config.toml
model = "image classifier"
horizontal_flip = true
num_classes = [18, 218]
activation = "silu"
depths = [3, 6, 3]
kernel_size = 3
loss = "cross_entropy"
muon_scale = "original"
nesterov = false
orthogonalizer = "newton_schulz_5"
grad_clip = 1.0
lr_schedule = "cosine"
final_lr_fraction = 0.01
weight_decay = 0.0
adamw_weight_decay_other_params = 0.05
Rows from block 9, named by matrix and row number. Each number is 128 + 24 x the weight over its row's rms, rounded and kept within 0 to 255. All counts start at 0. Numbers have three digits each. After the name is the row's rms in percent of the matrix's.
# conv: 3x3 conv (model.blocks.9.conv.weight, 256x128x3x3), inputs 80-89, a 3x3 kernel for each
conv.15 071:087127128128128130122122106128131129178131128128127128128132000124077012128094066128071014090012000128128062101130129100128120089121060128129129138140139128133128119120125125111121087114126129128127129128127126126128121121110122128128126118117159221144135171137137129128
conv.16 074:171115097171109055140066068168192124130137127138128091128128132126128112090128070114128184127115126127117120126174178158169173160128186128128173126130128123129154119120129128128129128128104195184255128125128122121122127128125130129128128128125128128095125127095128128116
conv.17 107:128131132108128128125128117130128126131123128128123122127126073136128124128127127124129129129124128096000071116128135122128154039015052148154128127128129127106105126162165123126128127126128128083092130128125135141133128128128128127126129131128123148000150255139174165241
conv.18 074:121124127122124127088116126144124119129129123178136198116127076087113122127129136156128124128130129127129138255131255152131128128126121135132130129128086128127077133226196126131135172126163135128146124126128128125124131152130128145129128128121107128129127155140125176166
conv.19 096:128126155128089122125115119128129128127136127144141092125117068128130128128128107128128128129128136128128117127126128127127128127127126124122131137128130143129209123028193108128135124128127128103121128127128128128132109128123128135128157128111128124128130144128128129102
conv.20 097:128129125128128126127142128128128124127128128128128129136138026140142142115128128128123103128124102128128126128128131127127146130128128130131166139128136137128128130131128128128142129143155118129106128128117126097113129128129139235156139124000131131090128128130128128169
conv.21 072:132135145130128128127122126116128127120128123129128127101112125111089082126128122128130132141144150144128128129126127128127127128127129145127147125132138127126128128132128127131129255127118128126125129128123172140129128227147174157128128129144058078122128122129152247135
conv.22 074:127126129128080130131069140085116124128129128129128128130129122128130126134130129128133128134135128128127128125090106128120102132130129123127127133130126128140132172206255128127194127125132128127128129128135149138153124193181142128128127128128128124128110119128128128129
conv.23 111:142127138128132128127170128125121088128128123122127128013090085089119103118128128069055061128122109128122046137128124132131128130132128129178119128129128128190130132132128127158129047145247116122128128128110127127123129130129128128154129133128130126125127115127128127127
conv.24 084:134139139127118140144133162131130128129128128168148130087077063127202156131229202127083125107064126128090108191169189129130136126124128124095106129128126112104121128128182128127127006014123167128128128125118078000117087054068127120112136168130137151127128127128128129131
conv.25 083:128128128127135139118128127129129128126130138123128128115128112107064123117124122123086125120099128119115132133130131133139128155141128129129131131131128132134134125124131127132128128130128132129129129128129136128128129133128131099126130124125128129128128156128129156128
conv.26 108:129147137128144130125130113127126128128129133105124128125124127138129129128128126128128128128129128114120101106133130129161129130142123155139175127128164129126127128121130133058124128117124127126085104182123028080000128128128127128120130127127094121123130160158000129127
conv.27 077:124128077124127128067128128128131129132135131130130132128123124129127127128128128120128129129129129125128095131129134135117137129117124086091082127108126127130128137129129132129129133128128128127128132135133129128128127125127128127128150139180128126128128128128133167127
conv.28 132:128130128128126127123133128126082066129128128128128128115125128128140125124128100128124128108124128128128127136130128130131110126128130127059118132125121129129129126129129090128126057097127205128111143139121172182202127127128129128119127128128074123126065131150104107125
conv.29 095:135132139144134130128081115188187163128113126128128139132134135135153135126127186124128120128128129134137129142130131128127128127127128128126123128128128126130137127115070129131130128128133103128104133129128127128130126125127128133128127128122238129154127127129127128134
conv.30 080:128129128117128128040089111124114089127127127127127128190227204143127171217116159130128128128149128128128128127127126126126118137127128122135128128134128130135157117117115128128129143176144127128128127134128143151155117120127128128127128117124128129128126129123124128127
conv.31 119:180255219152218187024131128128129128128128126126128128097106078137141128127128119028093106047059128111117128131198136121122128127124094116134148129128128128131143128129139128129127129129128059127128075097113129130128117108119130133123136141131160202131129168127128127123
conv.32 068:132128144130127124128129128128127142128128127148141162133128117128088124133128128128128128128108128130127128127128130130150128122128128128162136128128177128122132120118141143134140127129130129127128128129128126128028139133142131128126134128127123124127130128127128129129
conv.33 082:006105113096128128116129128095111120128129128135138139124128127114128127128129129130129089128124104020069072129128133128128128128127125128119111115128128126132129129203129127125122203198130179154144129140162158132129130128128128128128081105128128128126121126120113095123
conv.34 087:146127118174129127146128126128128128124124119128128119128128078128128128202139128110128141088063121100104058128129135127129128115126126128127119128128128118128128129125108138128126134135128128127175102128122051129126119125125129128128120126134149137021182137119138128128
conv.35 145:137130140131127116193128158126129129129128127127127127117128154105127128128061119126125128124126128128128086128128128127128128128129132128128124128129129128128135128130121128139126130146140130129114128124111121124127138134128127128154128128136128128124144128130131129134
conv.36 127:128079126128123128128128128128127107128128125124128128221143111138125128083125120087120128128126128148122073131128108128128127025093091074179130128136134128129126094128127128128128128127127111128128132131128128132131113115127116100128149137120128124199131127122151130128
conv.37 075:135131128129147134128131220063123097128128128090130093118123115125128128131133132126124119127126128143131133164143143128128139128128129128131146151135149131128128128128130131128139147128177128128129097075055000000033129132138121128128119129129128128182131131130127130128
conv.38 122:125128128123125128128128128127145127091127123074116126150129111125133124123128121128127127128133131128143136132129143127128133126124127102207249128128202126128134129127121128127124128128128128181130128153180127128128128129128128120128130129128113128138127128128104128128
conv.39 072:136128127128128126210126128076129108129128128016080102139149142132126128135133138128127160138128131135128127113128144126128138122109124127128127119127123117124124131128128128128128120128138128128128128131140122129129128143202196131131128133128128128133129141128156136136
conv.40 138:172133130149128128134129129128125064186130128128131087126119118128128151130127224069123127128126126129128128143128083128128121127126128128140128170128095126131121167124121128128128129139128067120129255164131186127021128133130127128128128127142125128128155127078212128041
conv.41 132:124128123115125128129112119139140127136128139123126133128128128141117112166131131105123131126132128126159129128149128118128128127128128152210141128122130129127128129131144128128128128134126091124047128153126106147130138149130126127122140197124127128128111128127132172165
conv.42 094:196128128126120024128128128126120125128125127128124126122099129123128128129128128128128116134130133128128135130136129128255130137171128131128163130135129128157127128128132128128129128111128115128127113057106128127122128142119128128121128128117123138129126128129129130128
conv.43 116:199127129128142143142185163114129128127128129124128128255140089129139096105108127140138128128129128128128132127126127128127128128128127125128104119123129125118128120128146128141150123128127128128125051126127122127032128127117131127127125127122127130131131130130128128128
conv.44 112:130128128128099100133065026133136135127128128120122121128144108122129098105126117132129144137133139128128129117127126128163136129156143127123143119106127128129148128127135109099130125082128128128143129150148137128128149148151125128130128135129128128132129079093131041068
conv.45 102:210128128125113128128128121088122074101128129128128129133129122129155128110123124131130120127130126125128128128129133128128129136128128127126121132128127141156146129128128128127126128125124128128127129134128132128124127126128128128128128121125114129129129130120079112085
conv.46 087:128109110127127152127128160128128125128131128127127128130132130129132111128128128128128128129128125128119094130129125186128126132128128127109102127108075132099125127128128117106092124063087128128128128130141134139136150162136126128128117063030130113115124128123117128109
conv.47 092:127120129125116131090033128132133128128128128128126128124121088255135132125128129143129128133129119140141143164131128130128128183128126137128228128127171129128143148127126140135129142134128113129131000128147128128127129131128127128117128128131123131129130139118129131128
conv.48 090:114120121124108125117107109128130135143154130168147134128130136126126127128128128127114095124121126119124128128127128128128148138149156129134136128128142127122125127128129128110125133129126125128057128129129114127126129129128134129128140130129119104119124099071128127128
conv.49 078:136133128127127126126128123155172129131128128133128128129078108047021117128130192129123128128128128128127124156139150128127140128129155118116124120104128128114118128114115098120120128118123113100096128129128128147128128128127128128128090129125127132065077128112083102136
conv.50 072:132128143130128202132139167107106128128128129129129128136147129131129128127125101129126129121126128047050100127128128121122128119118128128126084140128128165155133217128135164144237128145211128128128131132132130135125128128129114119105101119109137128128128128128203141173
conv.51 119:131129121130128127132131131129131130128128126130128127120128108130135127123127128112128038126129128128123119128173128097128132128134193112128121128127122128128124104127128118128128129131130126129136110128157146134166061128129112128129128129127126123128128128128129128128
conv.52 099:123127130128128136129129131121120143128110140224140142129129128128128161095126129164128128126128129214128128133139133136150152127128128129130124128136128128128126105119108128127128128128200131129144128066114129129135099123113123135137128129131117130128122133131127128129
conv.53 085:125128124127128128128128127133130141128131133128130131128128135128099127128118132106099109125128119128126124146209218221161130159125130130128129135138130134132128129128128127127128126128128128103122128130128129143141129128128128167130134135137129128127129128115128128128
conv.54 145:123128128129129128161127125126127128128131130128128128124213129061128128090133121128128129132130126128127128128131130147128118175150128127110127115125128130128127128132129128137131035116127128128131129128129139126127111112122129131130151131129128128090134128115128129129
conv.55 092:138130134137134141137135145123128136123121126129129132065058125128128093138140128128128131127103128128122124128128078100116115115128128128128127128128125124118109125128186119125128126128117126124126129128128128121128100111128128129131128128140122127125090125127082128129
conv.56 085:148147133132181166129164143126176142128130136128131131119128113129128125130129130000119128118128119040129031111127115125125121142143129129130129114126088106110104130128127126118126127124144128128128106113118124126110127128129125134127108122111129130127107101076129107096
conv.57 077:108120125128121126099088105133131128126128128128132132068128127072109117129127123129128125128128126074128128023128081074128113029112058128128139147128133147132130110113163105111129125126130128157140127170128128149127127155135128135128133133128126121128128129129130120128
conv.58 097:105130130106128128124124124196140129130128117130128083126124126132136128109102116127129130128128128121128129136130132128128127128128125132135137128230128128118127128132128128130079125079105131128128130131128133129111129130143140128128167131134134137078130135126129130122
conv.59 083:131129133127126127128128128126128164126127128125121128132130124128128128119128128127128128128128127128128128128132128109095112082050090128128129133129107128137129131128128170153138133135120124116108118110114098104127128123125126113105127128126082111109113125092128128095
conv.60 116:128133164128128131128128133128128128129129128128128128126125133128128186114128174129127123128128127128128127128127127116126127128128198128129127120136128118128128131089141135029086216046061127128138127125134128121129128124116128122101128125103112135148127128159123128137
conv.61 078:130128129135137130128130128127100118125128126131129128130130128136163128127127115126129129129133128173137152128128126126129139124128132128130127128143158129140168133129132131135130128135153140129128158132183134147183128100128114120127103131132129128130125121130206130239
conv.62 090:126114106132135128131138128130128127128128127130128128128128109116126129127119127072128127128128128128130128129121124128128122128120125109055065128135105129138132129124125180155134128132128124147127126128100127127114123128125125160132128156142112128128128128130123118129
conv.63 085:109131129127128128114109101118126127128126128114117118120124107116126123067127101125118127126128128239134180147132137129131134190128143128113107128127106118099090129128128128128128127128129127128128128154132127183139129127114127125123128124125167128219128134135178127132
conv.64 125:142134121142139128128128064128132128121128128107127128070132131099128136127128137182136130125128131127127128127127126128128134128128130134129127125128128116128123133128128134128124128131137255133128132127130127066129122110133128128132135128128211133091197128126127128128
conv.65 117:128115128124128133128128150125127130128128127121128122128124127120128128129132128129126128128128128131129126124126188131128133193128128117128128128125126134125128127123127132157131187165129129212249131128126128117128128128128133128126128126128128131128131149140108132125
conv.66 142:128140168139139128134137132110117128128126170128127128153128128128128128128127135128128129127129133121128140128134130128128128128128129128129128128128128128126128137131131127118117128128124128130119128127126128121128128128124131128128128134128153131128166126112132116111
conv.67 111:128060124123120129116122113128121120128127127128128095243241214140131155129129133070098045087129129128129171209129166130132133131126127128128128128128128128128128127147130129129129128068121128128128123128127121128126128128086126129125124127122128131138126128129140130129
conv.68 084:131132128132131128132129127142129130158138129133132136125129114126144128150204160128158128141167139205233173128141133128128128129136129128124157128127141128128129128127128128127126095121128127095128128128129129118106115097106128115120128089111153128128128130134125131129
conv.69 091:128128127124127122127145129129128127128126122127113117152212248255179179128120128129127128121120128089127130150132131146082128143127134128125127128128134128126142128124080130126102133128126132134128128103123128125192113137128111137166114119124128108123125000006189125128
conv.70 067:122172110138145136126116128114102127122116124128128127172141166218133132217137127129130133133128136160147168131128104128117093179129126125124128119128128104128130131130185129128170218128158158130127128128129144129128127124104136130185130136156136129124123128130126142137
conv.71 085:159126118128024000130130096128125160131128147131131148128179126128128119095113093130131128128128128128131129098103130106099126130129127129126123128127126094126120128127128128096130127121129129129128129090078082095127128141175131211181131136125113128138129151177139142133
conv.72 116:122127128114125124137128109129128128126121128125121128114124000178145157128127166128128128136127127151128129128128129126129128130132128129135128127129129125147137129127104133129128127138154121128136104128127115101128126160155127128132107107122128128200124128115100116087
conv.73 087:129129130125218139121170175095124082125126122128128128128134128126117118128112117129169128121161128126128126128127127125127128128200132127121110128129128123128128121126118121127125128130130127128129130132130142131123130122124128136129114145128128128128181175128128125122
conv.74 099:124129128129128234129127164106125127120109128122114117128129077127119000143128036128131138128129129128128132130128158109119255126127255125128128126128127125128119115128128124145128128129132127128128128125128128127130126118112131130129126130128147144148127126220128118127
conv.75 109:126183127128128128126129130130129129132165131131132116120117134135128127136129125132128129129128128130128128127128107135129072129118103099128101066127128138141132130136128132149129128128128084128145128187186129128128129120128123087118128129128141125107124128063105133135
conv.76 078:035052115069128124056128128123127118128128127141128128128121118122125113120122113140128128127128127161129124145127129123116129110117128128129120120102121127124119128128128122129129115126179098094097126124123123125120120128130123128128123124128128128117124123120136129139
conv.77 079:246128160142127139153128129111133131128128128127127128128121096115114124127128128129128128107123124119125087097114127117128128129129129171129152128128135120126128127128128128128128126128127128128129124124126128126130128131101136132119130129073128131128138166128129128127
conv.78 129:125126128129128128127135116131161138128128128128126124128123128116047126128128131129130123118128124108128096128203122186195130116126078127145128128193128131175128168180135126138131157129105128128126128128126128128128057128127141154142125126128118124158125128133134140086
conv.79 071:128128127127128130126137138134133131133130134138133128134156151189126140119121126126123128123128128126128126137128128129129131128128128132143134137131132132128109128138143162133133127128128115129129128128128128162128101127165129127130128128128081065129123072129127136128
conv.80 106:128119100131128097128093114151168129130132130129128128126126116133134138130128128106115062127115068128132018119128092128128128051068095128128176126128128128123122139215223128128175128208127129134128143152128128128097128124122126146136110124059131128128127128135110128124
conv.81 075:128126128117123128128129128102122131072118128128120117132128140122128129055110105126110129128127126129128126149129130115118116127128128154127123120131127125127128128128128127125128128120123125122126109117125113112119129117124230154137132144141048091064128119116103112103
conv.82 132:127213181125143123000128089126125116127127108128128128128255143125132119115128090119127120123127128131139136129128131128128128122121114121140128135181129128132128128131146076128128146131141070084128114115109127128128119129129152167137128129127126143128127157128043087088
conv.83 105:146125128133129135132166149125127116119127122102123056000000032124123123128128132120120127123128128127128129128128144115128128127128124137142161130128132114122123126128129128128125124117125069014109114121120134137128127120120128125128140129128095098127126128128158149157
conv.84 140:128174175141155165129069128128124129102113127114119128128150127120126127126127128129129128135121119156126127128126127128128129079015115128126127123128129128128150127125128128144128128128137129128128129126121101127128128128128128141136127128128125124128129130136126126127
conv.85 092:128125123128128128157137133126123116127128128127129128126126131135127129128121065110126125128145127171185127128126094128119127133132131125124120128128128128128167124127135124068128139128123128125127140152143128128124133130167130134151128172175128128133167131135156136194
conv.86 078:128087124095117121102095069120128128128128126128144139128129129112128129079128067130128129129128128140139122055104074124128126050129078143128128134126124132128187138134128115122122128118127123093117124108125129128108128129128131136128120134138133129128127125124124126097
conv.87 115:131129142127128142123128128133129129128128139122121127111110075125128124129128128114119112128128128130131130128139142085128120118112096218128092176128130136128128132128128049128131077128138135125128131119104128128113138128076127128115129128114095127144092130209128129126
conv.88 098:131128121130183133126143123128066128125022128120109121126154128122110070027122108126127125128128126056129128128187128133233131129185130128121106127109128128129130131140140129131132127143140127108126136128128140174208129128128127128131106109125128128128134137131066132139
conv.89 098:124126119126129120122124120126115124129127127128131131188150193122128130139149141128128128127128133175132128107075078123093126123128129128129130128128129131126128116113128120112125049128127133129086144127123131142134128128129140149144127128140131130155128131150053125130
conv.90 075:128136163124128128125127128119127127128127125132125127129132145128128119127127128131133134150169151130153127134128178131131141255172154164153125144127126133128128136128123130127096128130128169128153129128128132128188124124127128128116129128131107115131122137129122115114
conv.91 091:129128128129083127136124128153148202129128144117112128125128131128125127123103087112128085128129131129132138126129128159141128139143165126096124137132126131167131193129129131126068128148125127128161128128128129123127129188128131146139126135134128128128102125128119072129
conv.92 059:139130128136128128128119060128124128128128129136141130120125134128129128128127124064118128128128129126125133106111125127127127223152155129128128128128118128128116117129130126128128128131128128128129130132134165156147165148130150137192180138249118128127117128123128128128
conv.93 074:091125128127124128117127132125124093128128129128127130118128127024097081043088129116111123130128126126105120127128126102128095101127089127124127116101126114115126022096125128130128128129122113128128129136144147136129128133158131128138104082063128105128120103106104074128
conv.94 083:127128037127128102126128128128128181128128154128128142128130130128128123128139128154127129132126128130128126126107102127124128127125143126122126125128115117128124095107124115112128134118123129131129129128127128127128129128129122122127044127125146126198146128191128111122
conv.95 106:125118121126109083106121100091110128123128134130132137145128118129128128129128128031114255129128146255207161089112114110128127128130128128128132147130134128127088125127082115128130159140132072128128113125127164150126128128128128128128128154128124125116125116128131130128
conv.96 089:127185128128158128127128128143126127128127128129131130145149168115128128108128152123123115128127106128128125129131129128129128123118122119127143122126129128126125130128123116111123127128128128131128127128107087099012128121129118118107092120097151128128128128129126125128
conv.97 101:129132128202128128229158128121128128128128128059082100096122114103124112126128107152128123128127127128128129125128180126128145128129128130128128158130133156129132119130127107132127118121128128131129149142128156132127130129107151151128140136129128133068196130100155128065
conv.98 090:163139147135130130130130175068126092085125099075127107128129132126130129119129130167155204157128226200128178079106109125124113127131128115126126132129128132128126130128128132128128130086117095091093128128103164128123129128127128128128128128128073120074098125096085098102
conv.99 078:132133132128129130128129130127127127128128142128129140128128135128128131128128130093088085129128126127128128176122128128126128110127128090108008130131071128142131127127128126127128130128130000047022087129113100124110128115128128075128128098128128080109120076117126063101
conv.100 069:131128128133128127128128128086122126104119089092108111129130127114128127120127127138129128131145140127127128131129128071105128064068125128128128132153126128166140127095104118108114195123118106103128128108128125123127255132139121124128124128128085123094113127109119071027
conv.101 115:127128128124126126129130128128106115128128128129129127152128015128128128073084112128129090116128128130129129197206132127127127123126124134128128128128128119127128037133129097134144130161133120130128139134124129134129129129128128128128131129129128127121128128118066098123
conv.102 097:123235246138128134171128128128146134153140131146132131207199160150128141128130129128128128128128128130128131128127128128128128128129128134130131128128128124128128128196155128127128125130128119125128119128120137131097122150138128136124124128122112208137129132129069134133
conv.103 110:125104121127128125128129127128125128128127128128128133129131175131127102197128128111119128125111125127116094128127127128144136128128128128127113128128122129128129128128160135134128139128128063090124133128094142129116128128118109149132129129128130128128129130124128130128
conv.104 109:131129128150130128142130127128128126112126127122123110150129128131128141134128130200126124168127127128127110119116128128127135128123124130128121128127114136123121128131128129128127132125123116126129096119131128128129122127129120122127128128127143130117139135129128128128
conv.105 096:129129128125128134128128130128128124129133126139128128133127126128128128126122111128129122128138128128134141129128125105129128128128128128124127128129107119128130126128130113128118137128124117128127128129125126122124128128127127129128128147149158128128142127142126128166
conv.106 082:106039075125119110128124091203171183233207188154141255129128127127127128141134134127113128111091120139132128070129128121255118123126129128128128127128136128128163128129127128128128108128106128129132122110104128125128136138131165156129129131128086148112136249167127118133
conv.107 101:126128128120150125128128120109076102128129128118128128128124126128127129129128134128128128139128127127121127134139127136134128128128128130128124132128124125129135127127128086063125125092127147178119193184132130161133128128128141174128128128128127136117126129126129128129
conv.108 093:127128119116128106130147129127129128125128128119121123132129127133119121128127125255126149129000131142113207239129141176131131133128130131129127128128121128129128128128128128125129127132173136128126129126127127128133124128112127128128128128128136127205161143177172187161
conv.109 115:129128128128127128100121128045128127128129128128128128125152130117128128122126128081128128118129128043128128125129128125128128121128128102128128102126159068117180073108090088133124144128128104127127113128128124128128130128128129122128130129128141133124131128124127128128
conv.110 070:130128130128128128118128110125128127119121126127125125089098118128130130128128128128127095128128066128128117126129144127128130127124124122121109004105072042126123114135134103136150093128129163127143225128140205159151109105089106068039128128059097111119106128126076123128
conv.111 127:132136129131131133128128130136153149131132128131128127128128128127127128131132131121122110128127117128124125128125114128128128128129128114128128126136131126128128128128127128125071129125107128122128097124125128134167132128130128127128128119115132128055141129128128128107
conv.112 072:032128096128136128069128096134128113131127131110103056087128087132140150051096101128128133128125128128064128125128114128155127131162119092132133123128131125129121129135128128127129128131133154127156130128127111113122217212177129128124128079123129128130132105126129104117
conv.113 075:129128130122126125121097115128128128129128128125128128128121100057031094110112117113119121113120127094125125131128128158148128135159141129128128129128128130129128128128130133128120128110115128128136129134144128130132127120129152128129133129128128124125128128128127121129
conv.114 127:049128095133128128099123114129128128128103130126127127127128128127122126150164129130130129160200132128134128129131148129128129128104103128135132128162160118122120097117123138128133159128171130128127128137132118136128128212130255235129124128000128136142128128128125119112
conv.115 090:093104115130091093134126114131130158128128128128130136077089109129143136145143131129128127128128119125124122158179153128134131183134128084121128119127122128130128143129132128128128109070090128128128128128141128128185129141144128129128127128127130129128128128128128136129
conv.116 109:107128128128146142120123130088128146116120128130128132147132202129126134131135142128145130128128109147170127128128128127123118126127128124132128128137125134126128128130128128128131121134131128128132128127022136101120124124125119128129129128131126128113205128071145107125
conv.117 081:128128126119125126089128128129130125128129128118128126127128127126128128147133132130138137127123120127095126129102096124123105126125128174154206128128128129129128128128127111129128124128128128128128106128139131128128136181143235177129197186171138128133134128137129128144
conv.118 117:121121120128219125102128107128130128128169128126118125143128136129090128135128136131128128123112127128120127129118122137129130129137151131242128187255136126168127128123128082124129068082129130128140080096120128119124099128126129127128120113126125120119157255128131158148
conv.119 079:128129141129159143129128128128107128139138128131126094128128122130140129132131129128128126128127094129128093233156143128129128123104129129129127128130128091096128128135126149135131083129129129128128129130129129147184125084131126108129125110128124062128134129129128127138
conv.120 075:128118072128128104127105089125098099128129128129128128129129128128129134128078128128128138086110126086128128129129128129128128129128129153142131128129129199205187134169144128126128142120127128128129118127128129128132130132128128160167138132135130128179129128132128129134
conv.121 140:122135128127134128131136133128132139127128132128123124127120128118123128107144158129132155128128127128128047128128099108127128125128128129148184142144132136132128129114128110128138089144143132127114126126133125127128128128131128128130133130127238115098126130129126127240
conv.122 110:124127125130132135130128130127123128133134130132132128222255128093115108122035126180156130127128128086042080124109114129128126123123125128118130086112082051127108255193128119114080000000113129129128128128128128135135144128128137128129124124125128131129130130134128122137
conv.123 076:129094109126117155128168128125122109083120124128129128122122108124125128147183158106128117127125127129127128150142139105041063128128128145128126136140129126125130129134128125128128129132127125120125115081127047112126134133130181162130128124126125128128128196131128176129
conv.124 109:137125128133128128132126129147135128144127127139131127176128122135125125204129127114125128125123131110126130138129128127128128117128127119131192124124173126125131097132128086128144103128197130129129100128128132129122128133091127129107127128106212137134128127142130123151
conv.125 067:133128128128108122130129152067054130129129134128119128128127128022111058132131129127128125152128136255195229128128129123123128128129129128128122130128132155134156127128111126128120129130128128125119103124127000046128124127123122127119123127120052097115079092066121120105
conv.126 114:133127126132128128130128128128128128131157128127136128126104114121128123140140185128131133142134153101091125128118111128106127126106118127137124128166132129128131126128129128127129113058127128127128133146130111142132127127125122123093128128095129128128132126153131142165
conv.127 094:214128124162126125151129131134130128111088108126128129172213219241127128128131128128128128127123127128127127131148178127128128091091114128125129128129129131132130104112127084082093128128124133151189133128130128128132133151185128097070128128115148128132130078128130129239
conv.128 122:128127128214135155165128177128113102128128127128128128127000107122084128128128137128128124127128128128137132106112123121112128128128128128134126128128128126128122130186128128128128128128093117116123128128134146134138124128124128128126123127128074127112126139127140131129
conv.129 084:149128128133128136126128131152168196126127136152128136253144149145147215114133202129128128132130129164161145047123113110128129128128128127128128106128128124128130125128122166139124176128120140150173128128128127128128129128120107113120125127128137130149176128129179123125
conv.130 079:120106117128129130098129128139132128123128128126128128128127128128124124128128124102126119127128121136132128126128130125128127069101118127128122125127124118086096140151139129131133145140134118086128106128128124130145130128157173160129178153128129123128145130132141140161
conv.131 090:128143195146128128187187134135131129141130129130128127131129128128136129128128125142128125127123128129128204126128128129131130129130130127128140122126147127126143131135128143173128143125128126123090067128128065128126129128128127125126129128128127153128128129128127128127
conv.132 135:107128128069130166128128128128128128128128130128128128177144128126128054128128126182128129129128152128123127092128121114127123128124128000122175128130255125143152127132134128129127128126128126128134127127130125106128000109128103128255111163128112132130128130128128113128
conv.133 074:196184198136138130128128128127127128115131128128130131130131147119128128117129128128128128126127125114118122119121129111122126129128124118126128093115127128128122042133107033118086125111110128125125140221126126193159128128127132128120144136129114128138128128140134127128
conv.134 078:144129128140135149130129150181155142136130137126124126131135171128128128128128129149128128128127125130128127133137130128129128128129131123126181125126149145144226152131133126128137124128128138132128135135129149135132126127116127126116128128121085128125125128125133134133
conv.135 082:127128126128129128066130128112128128098109093114092088104128130128128099128134135129154172128128128128125125127097097122100106128128110181128126130132127101137099128128129138138132138187128127139131050107116125126128128167131141128128044127102128146131129130128129127091
conv.136 158:144127128128129128128128129128128128128128131128128123129129150125132158128128109128129131102127129132131118125123126127126126149128113124132130129159127133134122130128128128131130127128128088122128123128128131128128105115128121131128147128084158126082128125126128128145
conv.137 133:047128016141194128128099118129128121141128112129139128128114113101115113123147126131132132114126123124127125128127127128128128127127127120009063239174128154221050159128128128124128123130128129129129123128128119128128003126014247163129122180125128122109143128129128124126
conv.138 104:123128122128128128128128128191187164127128128128128131122123128128128126128128129198141255128128126129128138084112113128128118123128122130129165130126128128128123167128128134139135143135138128128128128128128129152192128129128126129129128131128129146164136146140142129130
conv.139 098:114128128128125128075096117128128127128128123129131131129129129000128126111128124128129139153137146140137156167146129128128120129128113130128126128129128128134128128115128121115128127107129119101128114114129115130132128127128148169135127153129131127101128126126133128136
conv.140 135:134128141128128128127124125128128131128128128128132128128128139103128128133129121127100124095111118129118083132128128037122128128128073146158128128132131123152133129128114145143128128157134128128128128128131127128125131127107127121127128128128073128127127132129218127057
conv.141 120:128128125128128182134114140128128123128132128130128128116129128128129175128107129128127128128125117125128130086128130128128232129128127133137127131140128125127128128128129129128067141129089116119128088093128128068131119128114128128127100128166098128128082128223069127147
conv.142 081:156134128131128127130128128132128128129127127130128128128128126131137128116127120127128132128128131137129128121121065100128125127128128128128127128128128127129128094104121088102128125120135139128130129129132146132141127127104134137128125128107027128114039129122104058016
conv.143 083:124128128130136131047140130128128128129128131121122129132128126137128128132128128129128128129136128126126112124128125126119122128124126054082018080107110000038076129128179136169167128128154121126131123128137146132130128134141131142144127128128143128118141128127184128163
conv.144 117:128128113130130132188131142128128128126128128128127127094037104130134128129127125129130071131135132129133135096130129087128127069126121127135136115126148083110128252245200255137133255069060140131130128139130122128127126128123126128128128129100135139146137151147128132128
conv.145 090:090094140114129162129128162128124124127128126127125128128155131129128138132128129108127124128128121128175138062128128129128128128128128128097121128128128130130129077129128127127098136132132129135128128128127110127131128137130123128160148184169110147129054127154148175133
conv.146 076:137134127135134129135128128127128140128128128128125128040069114062119058110080025128125132087127130127127132091128119128130127044128128129128174131128173152123182130182128129130130128130129155129129132128128128127127132165128135238172127162128128127128142146144140143145
conv.147 090:128083107133128117130128068128128127182171137155128132113120122093077127108034128127127131128126128128128128128128126140128127139139128125117131129125137149127128229129129106097128124132124065129127065128128108123128072124129129137135133131128058128130126130128131129128
conv.148 076:167129128160147134128129129128128127128127108128125112127131129129130128129128127118130133092128124088072043141155174124141137097130129112189222127128128128128127130132141129131131094078081152164125132158128128144145096118123131141128126127127132129131134134136192157141
conv.149 098:128151174128132141128144142051124128010101115128128128133143144125128138128134153128127128128063073112068057127101117128074083128128128126013127127123127127128126134158160128129135126127132142132129128128129126125132139132128149132129158132185128103115128123127136137131
conv.150 086:092129136130129128128157174124133137118130133130130127110116116109124117128128130127127128135191135133179155117124125128188255128126134126135146128129134128132174136123067113112128103125128141148130126128128125139131128128128134128150114121128107121115126130128158167140
conv.151 125:130128095128128122128128126153134074141128121121128128139128128133131128128128123128125128128088128105104128205128096158132128128130128129131147131130128128128128128128128128128125128128128160138128129128132131128131131154128131147128127130128128126128121123151097122142
conv.152 080:109127057118129132130176136128128128120124117063123123149140162128127127127127128127128129127129130127128130138144125128126127119128105120138150128129131128128132123123139129128190146134131139133093161150129196255133127128148104075129160128128168145061148155128128128213
conv.153 104:118127136129134132142134135127129139136128151128146171080120125128134128129160129220164194126128132126091087149127128131127127128095128166161184127125119075124113128129136138128232128084127156128133144129128158130151220132139132128149131128129106087130128128128124122113
conv.154 112:128131128144160128111113051118128133106128130095123124128126124128128127161137128194131128127096123127128127131129129129097128128123128090126128116128126128128126000122128094128150110098124234186118169169128124129101123121128128132131128131121131112128128128128151152128
conv.155 104:126105004128135113092137137128129129128128128105126125139128116131128128131129128126128129128129128124129128109128130125128128128112128182072077194125119241128126142135142093127128064119129150132108128128091128132129131126019128115099122134128129122255132135117126015123
conv.156 113:143128128168128130128133142078119128115124128073119106119128128039082128111059081122128000186128128197181198127130128127128132137128129128128128128129131127128092128128152083124128129118128131128126126127127128137132092120083123125126125139123055116127119118128129127127
conv.157 091:128119126128121154128128156120128141126128127184151134128128128128128127128130108129127129137128149132126137132129127132128128164131203128128126128128127125128128128127128141127127129022000128131068127128087115127084128130128130128124131132129125145225098125154128128141
conv.158 071:091128129127128129127128129128128064129128128128128120128127126135129129143145151114128125130128128093076057128132128128128129188153133128128089128128114129094059140140133096110128126126133128130128077130128000054073090128048129128136081129125128128128128128128132130128